Weights of a small image denoising model: trained on crops of objects in photos (Visual Genome), 61751 training examples.
Rows from block 3 of a small image denoising model, named by matrix and row number. Rows with one number belong to one channel. Each number is 50 + 12 x the weight over its row's rms, rounded and kept within 0 to 99. All counts start at 0.
After each channel's rows are labels from the 100 images, of 14976, where the channel reaches its highest value: "colour at peak" is the nearest of a few named colours to the mean colour under the peak. Only what is clearly more common there than usual is listed. The data: crops of objects in photos (Visual Genome). In brackets: how many of the 100, against the usual share in percent.
# convs0: first 3x3 conv (model.enc.1.1.convs.0.weight, 128x128x3x3, each kernel summed), inputs 0-127
# convs1: second 3x3 conv (model.enc.1.1.convs.1.weight, 128x128x3x3, transposed, each kernel summed), outputs 0-127

convs0.59:12 64 52 56 60 50 43 58 54 40 49 58 58 55 64 52 62 46 38 46 41 36 51 70 33 33 51 68 49 60 52 27 51 44 56 68 35 31 62 57 30 56 64 47 56 58 57 45 60 67 58 57 21 50 64 51 48 50 44 25 52 47 58 50 38 10 53 42 58 53 75 53 43 17 49 42 45 66 65 64 34 45 43 69 56 39 32 52 53 54 56 44 20 70 58 46 43 65 55 49 42 56 46 56 48 45 32 63 47 53 42 48 27 56 58 41 56 56 56 45 58 55 44 47 40 52 53 46
convs1.59:49 57 42 44 54 33 51 52 49 64 66 36 61 39 24 41 45 40 56 43 50 58 53 44 40 49 49 46 48 56 51 23 55 55 45 52 56 55 53 54 31 35 44 52 59 58 43 34 45 54 43 41 71 42 55 48 56 65 55 48 70 49 51 46 46 00 53 52 52 52 42 55 58 65 53 42 40 55 48 29 62 43 63 34 50 61 26 49 53 50 46 45 44 58 48 48 11 61 44 50 41 40 39 44 56 58 52 44 50 35 52 36 35 15 32 50 54 67 40 50 26 30 22 44 46 64 46 44
colour at peak: black (84 vs 18.7)

convs0.127:39 49 34 56 49 60 48 44 43 52 62 58 50 53 56 29 35 46 45 32 44 57 41 47 69 21 22 59 62 45 48 58 69 47 44 43 66 31 57 27 40 57 47 37 49 40 59 42 46 67 52 61 38 23 32 41 44 51 55 49 50 64 56 60 40 40 53 43 48 44 56 21 61 34 40 44 51 44 38 37 27 42 46 68 38 41 41 52 33 55 37 65 59 46 47 38 47 49 68 55 01 52 39 54 58 41 49 59 61 56 37 55 62 25 55 28 58 47 47 50 40 64 35 48 57 57 56 45
convs1.127:58 66 41 46 43 56 49 64 48 46 42 21 29 61 58 55 64 65 51 62 45 43 55 59 52 58 58 22 56 47 49 46 69 44 44 68 58 57 44 57 64 64 59 57 37 67 43 34 63 43 56 45 58 62 59 44 64 48 44 48 38 13 42 59 45 65 65 58 55 27 54 39 54 45 58 53 40 55 46 56 43 61 61 23 62 54 59 50 78 54 67 59 48 47 49 54 53 63 19 45 38 60 66 43 46 36 36 64 68 74 49 31 62 57 48 66 39 26 66 67 54 56 56 49 52 33 56 57
colour at peak: white (96 vs 7)

convs0.125:48 50 29 42 60 52 56 35 53 45 62 56 53 40 43 35 46 55 45 47 55 56 40 48 59 55 35 34 51 54 52 33 23 53 45 40 57 55 38 33 48 50 47 33 59 58 75 44 44 41 58 63 52 23 26 34 17 59 68 46 59 51 62 52 50 28 43 23 53 79 49 59 47 54 51 42 61 50 54 47 48 64 37 55 41 54 43 00 44 41 39 48 56 77 51 51 26 43 69 56 53 46 60 44 67 51 52 57 55 48 55 45 54 55 49 36 55 45 44 46 64 39 45 50 40 47 51 54
convs1.125:47 38 57 43 53 66 52 56 59 49 46 55 55 45 47 61 55 40 32 71 56 27 47 42 25 41 39 42 45 34 54 22 47 55 55 54 50 54 37 52 58 65 48 49 38 39 64 42 56 41 62 37 46 50 44 33 83 47 57 58 48 20 24 49 42 49 41 35 51 46 48 70 43 41 71 38 63 62 49 55 51 50 47 61 56 66 45 17 63 44 42 46 47 68 57 54 40 36 45 63 50 55 48 53 51 23 44 40 42 59 44 42 51 64 38 26 50 02 57 53 54 44 57 55 45 40 52 59
colour at peak: white (99 vs 7)

convs0.67:44 60 65 55 40 52 58 40 40 31 63 51 57 54 62 50 37 50 48 48 48 40 55 63 42 60 36 39 41 55 57 54 62 43 40 56 62 28 47 32 61 54 50 47 49 23 66 25 34 27 53 48 38 41 49 61 30 57 46 18 50 44 12 61 37 43 52 64 49 46 20 38 58 44 52 47 47 61 50 60 49 41 62 58 58 29 60 41 45 52 48 43 70 35 53 50 58 47 55 48 77 61 38 46 50 58 25 81 42 69 52 51 65 61 54 50 43 21 61 51 51 50 42 37 48 55 52 35
convs1.67:29 51 47 52 57 43 43 47 62 50 50 46 49 54 23 30 49 26 58 67 57 54 51 63 64 67 62 50 54 37 43 79 30 33 71 60 30 59 34 46 39 35 45 53 51 51 58 58 64 56 38 48 55 60 47 42 40 66 30 70 37 62 51 56 46 50 45 65 50 66 61 70 35 68 47 47 65 42 48 85 67 48 43 37 55 24 63 49 64 51 70 60 43 47 54 51 62 63 59 40 48 57 43 50 63 31 71 54 60 26 53 61 60 59 39 60 43 50 65 27 44 58 53 57 51 44 51 55
colour at peak: grey (63 vs 27.8)

convs0.100:56 56 72 58 43 83 73 56 11 55 39 64 42 49 57 58 41 55 49 49 27 53 59 51 49 62 46 38 20 54 41 53 46 27 62 66 60 45 52 40 51 53 43 52 51 44 33 41 46 70 39 57 43 63 52 57 68 56 31 69 42 43 50 32 40 59 53 46 59 27 53 44 61 60 53 41 47 76 54 43 47 62 41 48 45 54 63 64 45 29 56 73 39 53 47 60 60 42 44 37 38 39 44 55 47 51 52 46 47 45 58 14 55 46 26 47 52 21 52 57 49 57 54 34 54 55 45 59
convs1.100:51 41 66 41 65 20 54 56 47 43 53 63 53 59 36 57 60 28 46 35 65 49 52 47 58 53 46 65 70 43 57 35 55 66 68 62 61 62 54 41 64 53 44 44 35 51 50 71 43 52 65 82 59 56 41 56 42 30 46 64 52 87 46 62 56 37 33 57 59 65 48 31 61 32 46 49 62 30 50 57 59 56 46 70 45 60 66 56 36 35 61 42 48 52 62 35 50 43 50 55 53 69 38 56 65 48 48 40 50 52 24 43 48 56 69 65 44 44 52 60 76 39 63 45 32 37 38 50
colour at peak: black (46 vs 18.7)

convs0.126:50 56 42 49 33 41 52 49 51 48 47 65 51 46 56 75 41 59 46 59 38 40 51 39 52 48 35 52 43 44 55 36 64 39 41 39 56 36 43 47 00 49 37 47 53 54 56 46 41 60 55 63 51 31 43 53 46 46 59 48 51 58 49 37 48 58 46 48 33 59 52 55 68 50 31 49 58 52 44 48 48 40 13 42 42 48 40 50 29 48 39 34 52 47 98 64 47 33 56 62 45 52 38 54 56 56 63 66 44 39 62 58 45 45 58 41 57 40 49 58 47 55 48 47 48 54 39 39
convs1.126:50 35 60 53 35 49 65 50 16 51 47 28 51 61 38 57 33 55 50 30 36 51 50 52 54 42 63 41 45 36 31 46 51 53 54 43 43 60 51 54 42 30 58 53 34 50 52 60 29 58 45 50 41 62 39 61 47 70 14 60 44 40 50 46 70 41 65 55 65 40 57 51 48 55 45 50 32 42 56 47 47 50 65 49 48 69 52 34 52 38 60 61 49 49 50 09 59 55 57 53 51 65 51 36 47 41 39 36 57 67 44 20 41 39 23 42 52 44 51 54 45 46 40 18 70 62 48 33
colour at peak: pink (25 vs 9.9)

convs0.46:50 33 44 21 44 54 54 43 40 43 41 54 19 51 57 51 31 60 53 35 58 39 52 35 36 45 49 64 32 46 40 66 42 30 58 55 46 83 47 49 42 44 63 46 39 44 56 46 48 29 30 37 47 43 46 38 61 40 37 51 65 58 53 35 41 55 51 30 53 36 39 50 40 48 55 58 33 46 40 21 49 43 47 44 46 38 38 52 41 47 55 44 31 38 51 41 50 61 67 50 50 38 34 48 51 50 54 60 45 35 50 33 34 43 42 45 25 15 28 36 43 64 51 76 53 64 69 53
convs1.46:54 48 47 37 44 47 49 46 27 64 46 41 51 53 56 70 64 59 48 37 37 52 61 53 36 38 40 26 52 30 53 47 57 58 39 42 40 44 61 46 29 59 59 55 32 27 65 48 37 50 61 57 63 42 44 59 46 70 31 64 46 57 45 52 45 34 60 38 66 37 48 43 50 65 31 41 66 36 46 55 44 53 41 51 20 54 46 45 37 37 49 60 44 50 37 15 52 42 52 61 53 40 42 54 42 37 57 44 33 63 52 27 27 44 53 40 53 32 65 57 57 49 26 12 32 59 45 34
colour at peak: pink (30 vs 9.9)

convs0.24:53 44 45 62 32 42 51 53 49 50 45 52 47 61 41 76 41 46 55 53 38 46 51 59 48 44 54 58 31 20 48 47 64 46 62 54 64 49 50 44 13 53 54 43 60 41 50 41 42 57 50 52 47 50 23 56 46 47 48 48 60 50 47 05 42 55 51 00 36 52 51 46 55 53 49 52 51 60 53 44 51 45 50 54 46 50 44 60 25 53 42 49 61 58 28 61 32 43 49 53 38 43 38 47 54 50 49 60 38 30 06 63 56 53 48 46 55 41 41 51 49 61 45 38 45 49 37 32
convs1.24:41 54 48 41 58 60 53 47 40 57 54 71 13 50 55 86 63 48 47 46 49 47 48 46 43 52 51 53 57 57 73 53 35 61 37 55 50 16 46 49 18 69 52 39 55 47 42 45 60 35 52 44 49 76 52 44 50 43 53 55 51 52 41 52 48 49 55 00 38 49 51 33 39 46 57 52 48 54 43 42 48 54 52 63 46 46 48 56 38 43 38 40 44 46 61 55 58 38 44 50 54 48 62 31 49 42 52 48 62 45 37 70 65 53 12 53 38 43 46 49 42 52 50 64 25 45 50 61
colour at peak: grey (56 vs 27.8)

convs0.119:44 52 46 63 60 50 37 50 63 55 61 38 29 53 57 60 42 25 48 61 63 34 39 63 48 27 53 28 49 55 64 68 57 56 52 55 24 57 74 61 32 34 42 58 50 53 56 47 63 50 42 47 53 51 35 63 58 44 41 47 61 46 58 65 62 56 26 34 45 59 43 55 47 55 43 49 40 34 36 60 34 58 26 49 55 35 51 43 37 50 40 61 45 42 36 47 28 28 26 48 58 64 42 37 38 52 67 53 38 43 65 37 25 42 50 31 54 29 58 33 45 83 50 55 61 52 42 43
convs1.119:46 52 55 63 49 46 57 51 43 56 43 41 38 59 63 56 53 56 49 56 52 43 48 57 31 36 56 72 55 54 66 31 73 49 51 46 34 52 37 61 45 34 66 55 45 36 28 41 44 48 50 63 44 39 46 36 66 34 44 47 56 34 30 37 57 52 55 45 49 19 68 59 43 62 46 50 48 61 47 60 38 51 28 47 70 58 31 57 31 61 52 46 40 45 57 63 46 11 45 48 45 45 64 43 54 56 31 46 84 67 39 37 59 37 39 48 54 51 49 57 37 07 43 46 35 46 46 55
colour at peak: black (39 vs 18.7)

convs0.11:51 58 60 42 62 57 62 31 66 51 43 47 45 53 36 43 27 51 31 33 29 40 41 48 46 71 44 62 46 34 51 61 65 34 51 67 38 40 44 60 23 54 68 35 45 73 67 56 55 50 41 44 31 63 28 55 48 63 39 63 56 52 45 51 42 54 44 21 47 49 53 39 30 46 35 52 43 89 61 43 58 52 29 40 52 47 48 54 42 43 25 67 61 62 51 34 41 59 67 56 44 60 52 42 65 50 33 43 55 47 48 50 49 56 48 50 50 34 50 47 53 66 68 21 47 41 63 39
convs1.11:61 50 52 46 45 21 36 46 36 57 35 44 46 39 53 52 43 33 37 48 35 50 47 50 54 45 67 35 25 35 41 48 36 62 38 36 36 35 41 60 46 37 35 37 39 55 72 58 42 51 42 48 63 51 39 77 48 52 42 59 47 26 64 58 51 40 32 23 37 40 42 55 35 43 45 45 32 44 59 51 71 41 30 37 55 43 45 46 56 46 49 61 29 47 44 29 19 46 35 42 31 53 52 47 41 47 43 32 34 28 52 59 36 66 28 62 42 56 42 43 55 52 57 66 44 48 71 53
colour at peak: black (78 vs 18.7)

convs0.77:40 50 55 15 59 17 43 46 46 43 67 41 40 59 56 59 47 62 45 53 53 47 36 28 32 29 48 60 43 24 49 50 56 50 58 40 55 44 54 57 39 52 53 51 60 36 75 47 53 55 45 47 23 47 45 59 56 52 30 42 55 54 46 51 12 41 51 40 35 63 53 48 56 31 25 42 59 19 59 40 38 45 42 61 37 49 39 55 47 50 52 52 29 36 41 49 66 43 50 54 52 40 56 59 49 40 59 75 44 47 44 39 27 22 47 39 54 35 62 62 67 47 59 48 52 51 57 43
convs1.77:37 48 39 18 49 42 48 44 50 50 35 55 55 43 52 47 44 54 48 42 49 59 48 50 43 36 52 52 51 52 48 50 44 54 42 46 52 51 41 67 23 37 64 51 48 39 36 39 53 61 43 49 01 49 43 42 41 53 36 34 49 51 47 50 25 62 48 46 35 44 45 52 44 09 49 35 45 63 34 46 16 37 16 50 31 59 34 52 25 49 50 55 37 42 55 55 51 24 52 64 49 46 41 59 42 48 40 37 49 42 41 41 33 32 39 43 37 43 34 31 55 46 42 51 49 48 47 53
colour at peak: black (65 vs 18.7); white (31 vs 7)

convs0.115:57 56 44 38 72 37 58 37 47 59 45 56 57 01 34 39 57 47 54 51 33 48 56 57 49 52 33 51 38 72 47 43 09 38 45 68 54 52 36 13 49 49 47 45 51 53 59 41 54 64 44 48 33 41 42 51 34 58 52 61 53 48 61 65 63 24 45 68 64 41 44 43 67 67 49 35 36 35 56 32 45 48 54 54 45 41 50 54 44 47 43 47 56 41 55 59 61 60 66 32 49 37 50 50 53 44 38 48 53 50 41 77 63 62 38 34 57 53 44 40 47 41 42 44 71 37 51 42
convs1.115:49 45 43 40 56 75 64 58 46 57 51 57 66 51 43 46 72 38 52 52 41 49 67 53 71 54 30 46 55 43 63 60 70 59 48 45 42 54 66 42 31 67 39 31 48 38 43 41 47 56 43 55 55 40 48 63 39 50 55 58 28 78 46 51 45 49 54 53 41 50 50 40 35 47 67 65 68 70 48 58 54 49 50 39 49 44 50 73 51 51 61 47 59 63 54 60 82 80 52 38 54 48 53 32 42 46 67 56 45 42 41 57 39 75 41 50 40 18 36 32 47 85 56 60 71 46 45 55
colour at peak: grey (59 vs 27.8)