{"model": "image denoising model", "dataset": "crops of objects in photos (Visual Genome)", "norm": "batchnorm", "activation": "gelu", "upsampling": "nearest_conv", "optimizer": "adamw", "lr": 0.0018, "beta1": 0.9, "eps": 1e-08, "grad_clip": 0.5, "steps": 30400, "epochs": 63.0, "final_lr_fraction": 0}
Rows from block 6, named by matrix and row number. Each number is 50 + 15 x the weight over the matrix's rms, rounded and kept within 0 to 99. All counts start at 0.
# convs0: first 3x3 conv (model.decb.0.0.convs.0.weight, 128x256x3x3), inputs 147-153, a 3x3 kernel for each
convs0.65:49 28 60 26 15 61 28 19 50 78 83 67 46 62 56 53 37 27 39 20 27 28 06 16 28 00 00 61 58 55 53 73 65 56 78 65 62 65 47 74 80 83 67 64 63 44 75 50 38 57 40 24 24 09 61 73 65 58 47 59 57 30 40
convs0.66:59 87 36 78 80 30 77 63 36 57 55 43 09 31 51 52 35 27 38 41 37 52 52 43 42 40 39 57 48 35 49 46 58 47 60 33 23 31 26 32 50 30 41 50 31 66 60 61 77 79 58 73 76 45 46 40 40 57 50 49 64 43 31
convs0.67:41 46 47 53 50 52 55 53 66 49 52 35 27 47 67 24 79 50 63 58 38 57 36 45 32 01 44 46 48 50 54 42 69 45 46 67 29 54 35 40 55 62 18 34 74 62 62 43 60 58 45 56 55 55 46 44 61 53 52 52 57 70 53
convs0.68:44 54 41 64 71 65 56 54 60 45 54 63 67 55 65 58 57 94 39 46 70 27 34 64 26 32 58 26 31 20 50 58 21 43 33 24 53 45 34 49 39 39 49 51 49 50 67 43 60 73 67 45 45 45 51 39 54 61 51 48 54 68 41
convs0.69:43 54 40 43 43 32 55 59 30 59 75 58 15 27 41 28 37 33 37 55 50 53 68 55 60 67 56 48 58 51 45 66 46 41 48 43 39 59 60 33 27 35 31 40 56 49 64 57 70 91 83 52 57 58 56 62 56 42 56 63 55 41 68
convs0.70:55 32 42 54 19 47 57 36 61 86 62 49 45 60 65 44 49 60 44 49 38 49 52 34 43 50 16 30 39 39 47 45 24 31 44 42 52 64 50 50 56 47 34 45 31 37 62 57 57 94 71 34 68 54 62 36 33 67 61 40 47 71 64
convs0.71:41 49 40 46 35 33 49 40 36 51 73 40 23 33 30 30 81 34 43 45 54 40 34 50 51 21 39 43 58 54 70 50 38 61 47 75 20 08 36 18 28 51 18 27 41 27 32 41 14 47 64 14 44 29 65 61 45 64 82 56 65 66 39
convs0.72:37 77 54 52 99 65 40 88 59 54 56 64 44 43 50 44 46 44 65 44 41 46 56 57 28 52 61 61 49 54 52 49 64 59 41 46 72 43 51 52 17 14 35 45 61 49 48 72 39 13 67 45 41 78 50 47 41 59 63 54 45 54 65
convs0.73:78 49 49 42 35 58 65 62 79 67 43 72 72 88 27 50 82 12 50 45 33 41 29 49 55 01 48 59 44 56 53 88 81 44 86 84 66 56 59 59 74 47 18 55 25 87 55 43 46 46 31 40 28 02 61 57 52 37 63 49 55 52 58
convs0.74:71 55 47 51 42 27 68 15 10 46 58 48 30 33 46 89 65 45 54 44 57 60 40 33 50 42 29 51 66 36 57 80 43 57 66 34 23 54 70 38 28 35 64 67 53 40 42 29 43 63 60 45 53 39 43 31 37 25 72 53 42 34 56
convs0.75:59 52 34 45 30 29 50 42 36 49 20 36 37 06 38 92 84 94 44 51 57 46 68 45 63 59 49 52 75 54 48 77 45 53 77 56 54 71 70 61 64 72 29 38 59 45 58 32 66 91 62 45 48 36 19 61 48 27 62 43 49 41 35
convs0.76:82 63 44 61 63 39 60 70 45 13 32 22 24 41 32 43 56 55 69 69 54 48 57 46 46 55 47 52 74 60 58 63 50 57 51 52 32 59 64 32 52 50 39 30 25 56 71 71 53 59 41 39 34 35 42 53 57 26 28 58 21 13 54
convs0.77:58 42 61 30 31 34 26 24 42 41 54 34 49 28 32 48 60 73 52 51 66 63 61 80 69 70 76 44 73 64 53 77 60 63 68 75 53 54 48 41 28 51 42 58 73 17 37 62 52 54 73 70 57 57 33 30 61 43 57 47 48 57 25
convs0.78:31 61 22 29 61 46 21 70 44 66 53 67 27 13 20 41 55 82 29 26 58 40 44 56 43 39 78 39 39 44 35 31 22 34 30 32 48 45 62 60 78 45 60 84 73 58 72 49 48 54 54 42 53 53 38 26 42 30 34 31 05 33 16
convs0.79:46 44 71 49 47 81 54 42 66 43 79 71 50 66 99 49 57 64 28 44 50 24 37 58 44 59 76 59 44 46 57 49 72 43 59 46 44 57 50 39 49 68 41 53 71 50 48 52 42 46 44 22 33 42 61 61 54 47 41 39 50 42 26
convs0.80:47 48 77 54 38 48 51 28 45 38 61 32 36 00 34 47 69 64 28 12 54 39 99 34 61 99 71 54 89 52 52 71 49 30 13 31 51 38 40 31 30 54 57 66 60 52 18 58 60 71 54 63 99 69 66 53 43 66 57 51 49 39 46
convs0.81:37 29 14 58 39 28 47 36 28 51 60 61 54 59 50 62 85 74 16 26 29 36 51 50 33 48 48 20 30 20 25 36 31 24 21 22 57 44 16 37 34 50 31 71 86 23 13 19 41 28 43 43 44 55 57 51 53 51 58 49 41 41 35
convs0.82:52 88 64 86 99 46 76 93 37 58 53 53 60 54 93 50 62 93 42 43 46 51 63 36 53 63 41 55 57 51 49 27 57 61 44 37 40 53 54 69 82 77 47 26 68 54 37 46 61 35 52 66 41 43 66 50 47 52 46 23 13 31 54
convs0.83:49 64 60 54 61 55 58 66 50 62 22 64 30 61 58 35 97 44 82 69 83 50 37 48 34 22 32 57 64 47 59 47 40 54 27 47 33 34 57 44 40 40 36 61 29 50 53 56 35 41 33 56 51 33 28 37 56 51 52 39 55 47 59
convs0.84:55 44 39 47 37 43 56 45 52 81 92 79 37 46 27 24 95 00 52 60 58 54 59 42 57 51 34 49 51 49 41 47 51 47 71 61 41 45 49 36 39 46 32 66 60 46 37 52 57 50 51 53 66 52 54 57 62 47 56 69 48 43 43
convs0.85:66 46 50 66 52 65 30 40 70 48 45 40 35 56 72 47 71 82 38 53 36 41 69 46 42 61 40 56 58 18 52 54 34 49 72 48 39 51 59 57 66 55 49 59 52 51 59 65 48 44 41 58 42 34 28 46 43 07 47 33 04 30 32
convs0.86:36 60 48 39 68 53 29 65 42 74 99 67 44 78 60 37 68 62 50 53 55 46 49 52 51 51 50 50 46 53 57 57 49 52 54 37 48 62 69 47 58 53 42 57 61 35 43 42 52 65 63 48 58 47 39 50 48 58 64 59 58 61 61
convs0.87:42 48 45 54 60 72 54 60 57 44 23 24 38 35 47 42 61 45 54 39 23 61 50 34 58 55 35 17 41 31 19 35 39 24 26 42 61 70 66 66 91 85 60 83 87 34 53 54 41 64 63 54 62 61 72 46 41 64 46 45 48 41 56
convs0.88:45 49 53 49 49 55 33 40 47 49 39 46 49 44 53 58 56 57 63 65 55 69 66 52 55 53 45 49 52 48 55 54 49 61 52 44 46 44 57 54 49 53 53 44 42 54 56 62 55 51 58 48 48 57 47 49 44 46 50 41 43 52 47
convs0.89:55 45 53 52 49 52 52 55 52 55 57 58 37 39 50 30 35 42 53 54 58 51 56 57 52 52 49 40 49 50 49 47 51 47 44 45 41 45 41 51 50 43 52 51 43 46 46 49 43 47 52 43 51 61 50 51 46 50 54 48 45 52 46
convs0.90:73 35 49 72 49 29 52 53 35 42 32 47 54 44 48 55 81 78 35 34 50 48 71 43 40 80 64 26 35 38 44 21 18 45 25 13 52 52 32 75 99 97 37 84 99 36 22 30 13 45 43 29 61 65 64 09 43 69 51 41 60 48 41
convs0.91:60 63 47 53 67 74 53 70 50 44 43 55 45 55 45 49 52 53 48 31 15 66 67 01 54 36 00 49 46 43 33 54 53 29 42 43 25 32 19 33 41 19 66 60 56 61 44 64 79 83 13 75 65 35 55 52 34 64 65 33 40 42 36
convs0.92:33 30 24 55 71 70 57 49 46 82 96 95 99 70 48 63 57 49 25 00 28 24 05 30 52 70 56 53 43 30 29 29 44 49 57 61 66 58 62 72 78 70 85 81 77 41 11 18 42 07 26 50 37 45 45 45 51 52 47 51 68 66 57
convs0.93:61 48 39 50 55 44 51 53 08 36 46 39 08 45 35 00 17 35 32 48 48 37 57 50 41 51 42 33 38 13 45 53 30 46 43 32 61 39 32 90 78 52 83 88 84 50 59 38 55 56 40 45 34 28 46 60 72 49 19 52 81 32 23
convs0.94:77 75 67 56 49 54 22 23 31 62 72 60 20 28 42 53 38 43 60 55 62 46 50 47 45 45 50 51 59 47 50 62 50 57 64 57 58 71 70 44 68 45 00 42 40 99 99 93 68 78 78 11 00 09 38 61 41 42 76 54 42 47 70
convs0.95:38 37 10 65 67 06 45 42 24 43 56 64 52 44 64 63 46 52 31 34 26 45 57 42 55 64 39 50 53 43 25 26 16 28 47 58 59 50 42 52 36 18 56 39 43 49 54 43 56 62 55 50 61 52 36 38 16 34 55 29 36 44 38
convs0.96:56 43 64 45 47 47 77 67 54 46 43 44 47 70 16 08 52 43 60 45 40 56 87 59 59 99 90 18 25 93 53 26 49 77 46 35 37 49 62 42 21 43 63 77 61 44 50 48 49 50 45 39 54 70 42 54 58 36 44 48 46 44 65
convs0.97:65 42 50 72 52 57 68 72 60 45 50 30 42 51 71 60 48 53 42 63 61 67 66 63 69 57 56 57 53 36 64 31 54 39 47 49 29 42 29 32 51 42 50 60 73 59 44 59 72 45 47 80 59 50 61 38 59 64 65 32 51 40 45
convs0.98:63 45 44 75 43 53 65 46 66 42 35 66 14 32 65 76 87 82 42 40 36 46 38 26 53 48 35 66 54 61 57 46 75 59 41 63 54 58 52 44 59 45 50 36 26 53 83 64 63 88 57 50 61 45 34 42 33 44 65 73 23 24 44
convs0.99:62 24 48 30 11 49 29 30 52 06 46 54 31 67 62 38 65 73 49 66 62 49 48 44 47 57 35 49 53 45 40 55 38 45 54 43 71 66 37 96 90 68 57 91 99 47 52 42 37 53 49 23 47 56 49 32 52 91 33 44 85 27 40
convs0.100:52 28 55 66 62 98 46 32 61 57 40 42 49 32 74 33 28 33 58 66 64 51 56 57 46 65 34 72 53 37 66 67 47 59 45 45 71 50 65 54 32 32 53 74 53 67 61 61 74 58 26 43 41 35 66 71 66 17 58 29 41 64 35
convs0.101:47 38 17 52 44 27 55 39 31 27 74 43 22 65 67 27 81 70 53 52 46 50 53 47 45 52 53 53 47 34 53 58 52 51 67 45 51 41 41 55 64 54 38 50 73 59 61 71 52 51 63 47 59 60 70 52 43 49 56 43 56 56 48
convs0.102:59 49 29 26 20 00 47 25 52 61 58 42 57 39 36 57 32 53 45 42 41 34 55 52 59 46 55 38 66 53 47 83 53 55 58 55 43 49 49 89 43 55 43 58 58 47 47 47 43 61 58 66 62 56 52 40 37 35 57 42 87 72 37
convs0.103:42 37 80 46 41 59 70 64 70 16 29 05 76 66 61 30 50 68 33 47 45 26 44 38 39 57 27 51 39 61 28 15 20 50 33 52 86 83 77 76 71 77 71 83 77 62 44 44 84 79 99 67 74 90 47 29 31 65 62 33 56 58 44
convs0.104:65 58 35 68 65 48 59 47 42 92 99 77 95 99 32 40 61 11 48 59 49 58 74 54 54 59 46 63 63 66 62 71 58 62 54 45 54 50 36 63 57 49 37 43 65 44 60 55 44 66 39 62 56 34 37 22 38 37 44 54 43 51 64
convs0.105:47 59 31 72 82 37 58 69 24 61 44 48 62 27 39 73 42 58 41 39 33 54 69 54 54 68 56 40 47 32 55 60 25 50 54 25 74 61 58 68 52 53 75 57 58 85 70 61 51 30 28 46 37 52 44 46 63 47 44 61 50 31 38
convs0.106:61 47 52 53 54 40 44 59 14 55 48 30 21 19 37 31 43 62 47 73 63 43 61 48 51 52 51 41 40 50 52 46 30 37 65 55 61 68 24 43 81 55 06 54 66 68 70 73 61 69 76 70 72 87 41 42 35 47 57 23 30 52 46
convs0.107:47 62 36 55 58 35 33 63 43 35 48 53 12 26 41 31 53 57 30 45 50 36 51 57 41 52 60 46 52 43 64 60 43 61 50 43 65 59 58 45 34 40 60 48 41 45 67 58 80 99 78 63 76 58 54 42 33 33 50 41 29 50 44
convs0.108:24 34 36 34 32 37 43 41 38 75 99 99 13 29 29 22 29 16 65 61 59 46 55 44 46 42 50 50 73 50 52 78 48 50 74 40 47 54 56 63 61 70 45 48 71 32 16 27 69 65 63 43 21 31 44 53 51 35 55 55 47 49 61
convs0.109:62 35 24 48 75 62 19 27 58 61 72 56 31 55 80 51 41 45 72 59 65 72 33 60 56 31 24 34 37 58 48 45 55 34 17 37 29 23 41 41 32 38 40 26 04 30 45 40 46 65 48 51 67 76 50 57 36 41 89 54 48 88 81
convs0.110:81 41 52 72 42 28 44 29 71 61 55 19 48 55 72 54 85 49 00 43 52 00 63 53 34 99 71 75 72 44 85 60 45 42 47 54 53 50 25 63 33 47 21 32 75 03 36 46 00 18 68 56 64 54 36 30 35 11 45 41 43 31 36
convs0.111:57 47 38 42 24 34 45 35 47 28 41 14 07 25 17 11 59 76 45 57 46 55 59 60 42 53 59 50 46 58 60 48 47 71 49 53 18 38 52 48 68 69 37 45 71 56 52 48 46 76 60 45 44 46 45 60 32 52 57 53 67 57 60
convs0.112:57 51 16 49 52 27 43 53 43 43 32 46 65 80 85 73 66 76 16 21 16 26 32 36 19 22 25 27 32 32 57 53 34 40 32 36 44 61 55 43 62 65 32 53 61 38 44 22 50 44 25 27 40 33 46 45 25 44 53 51 40 21 38
convs0.113:63 62 59 55 45 50 40 31 47 46 54 54 41 34 59 53 74 71 59 88 61 56 84 59 69 99 70 36 23 18 45 13 37 31 18 52 43 25 40 65 31 39 61 34 52 41 44 41 71 83 81 64 70 63 35 35 72 48 41 62 31 08 51
convs0.114:64 64 50 59 75 36 47 56 24 57 51 64 52 35 25 49 51 66 47 35 28 40 58 42 36 45 57 40 49 40 16 20 00 61 43 41 42 47 51 74 79 75 40 54 34 52 55 56 39 46 51 35 41 57 28 62 69 08 15 45 53 35 06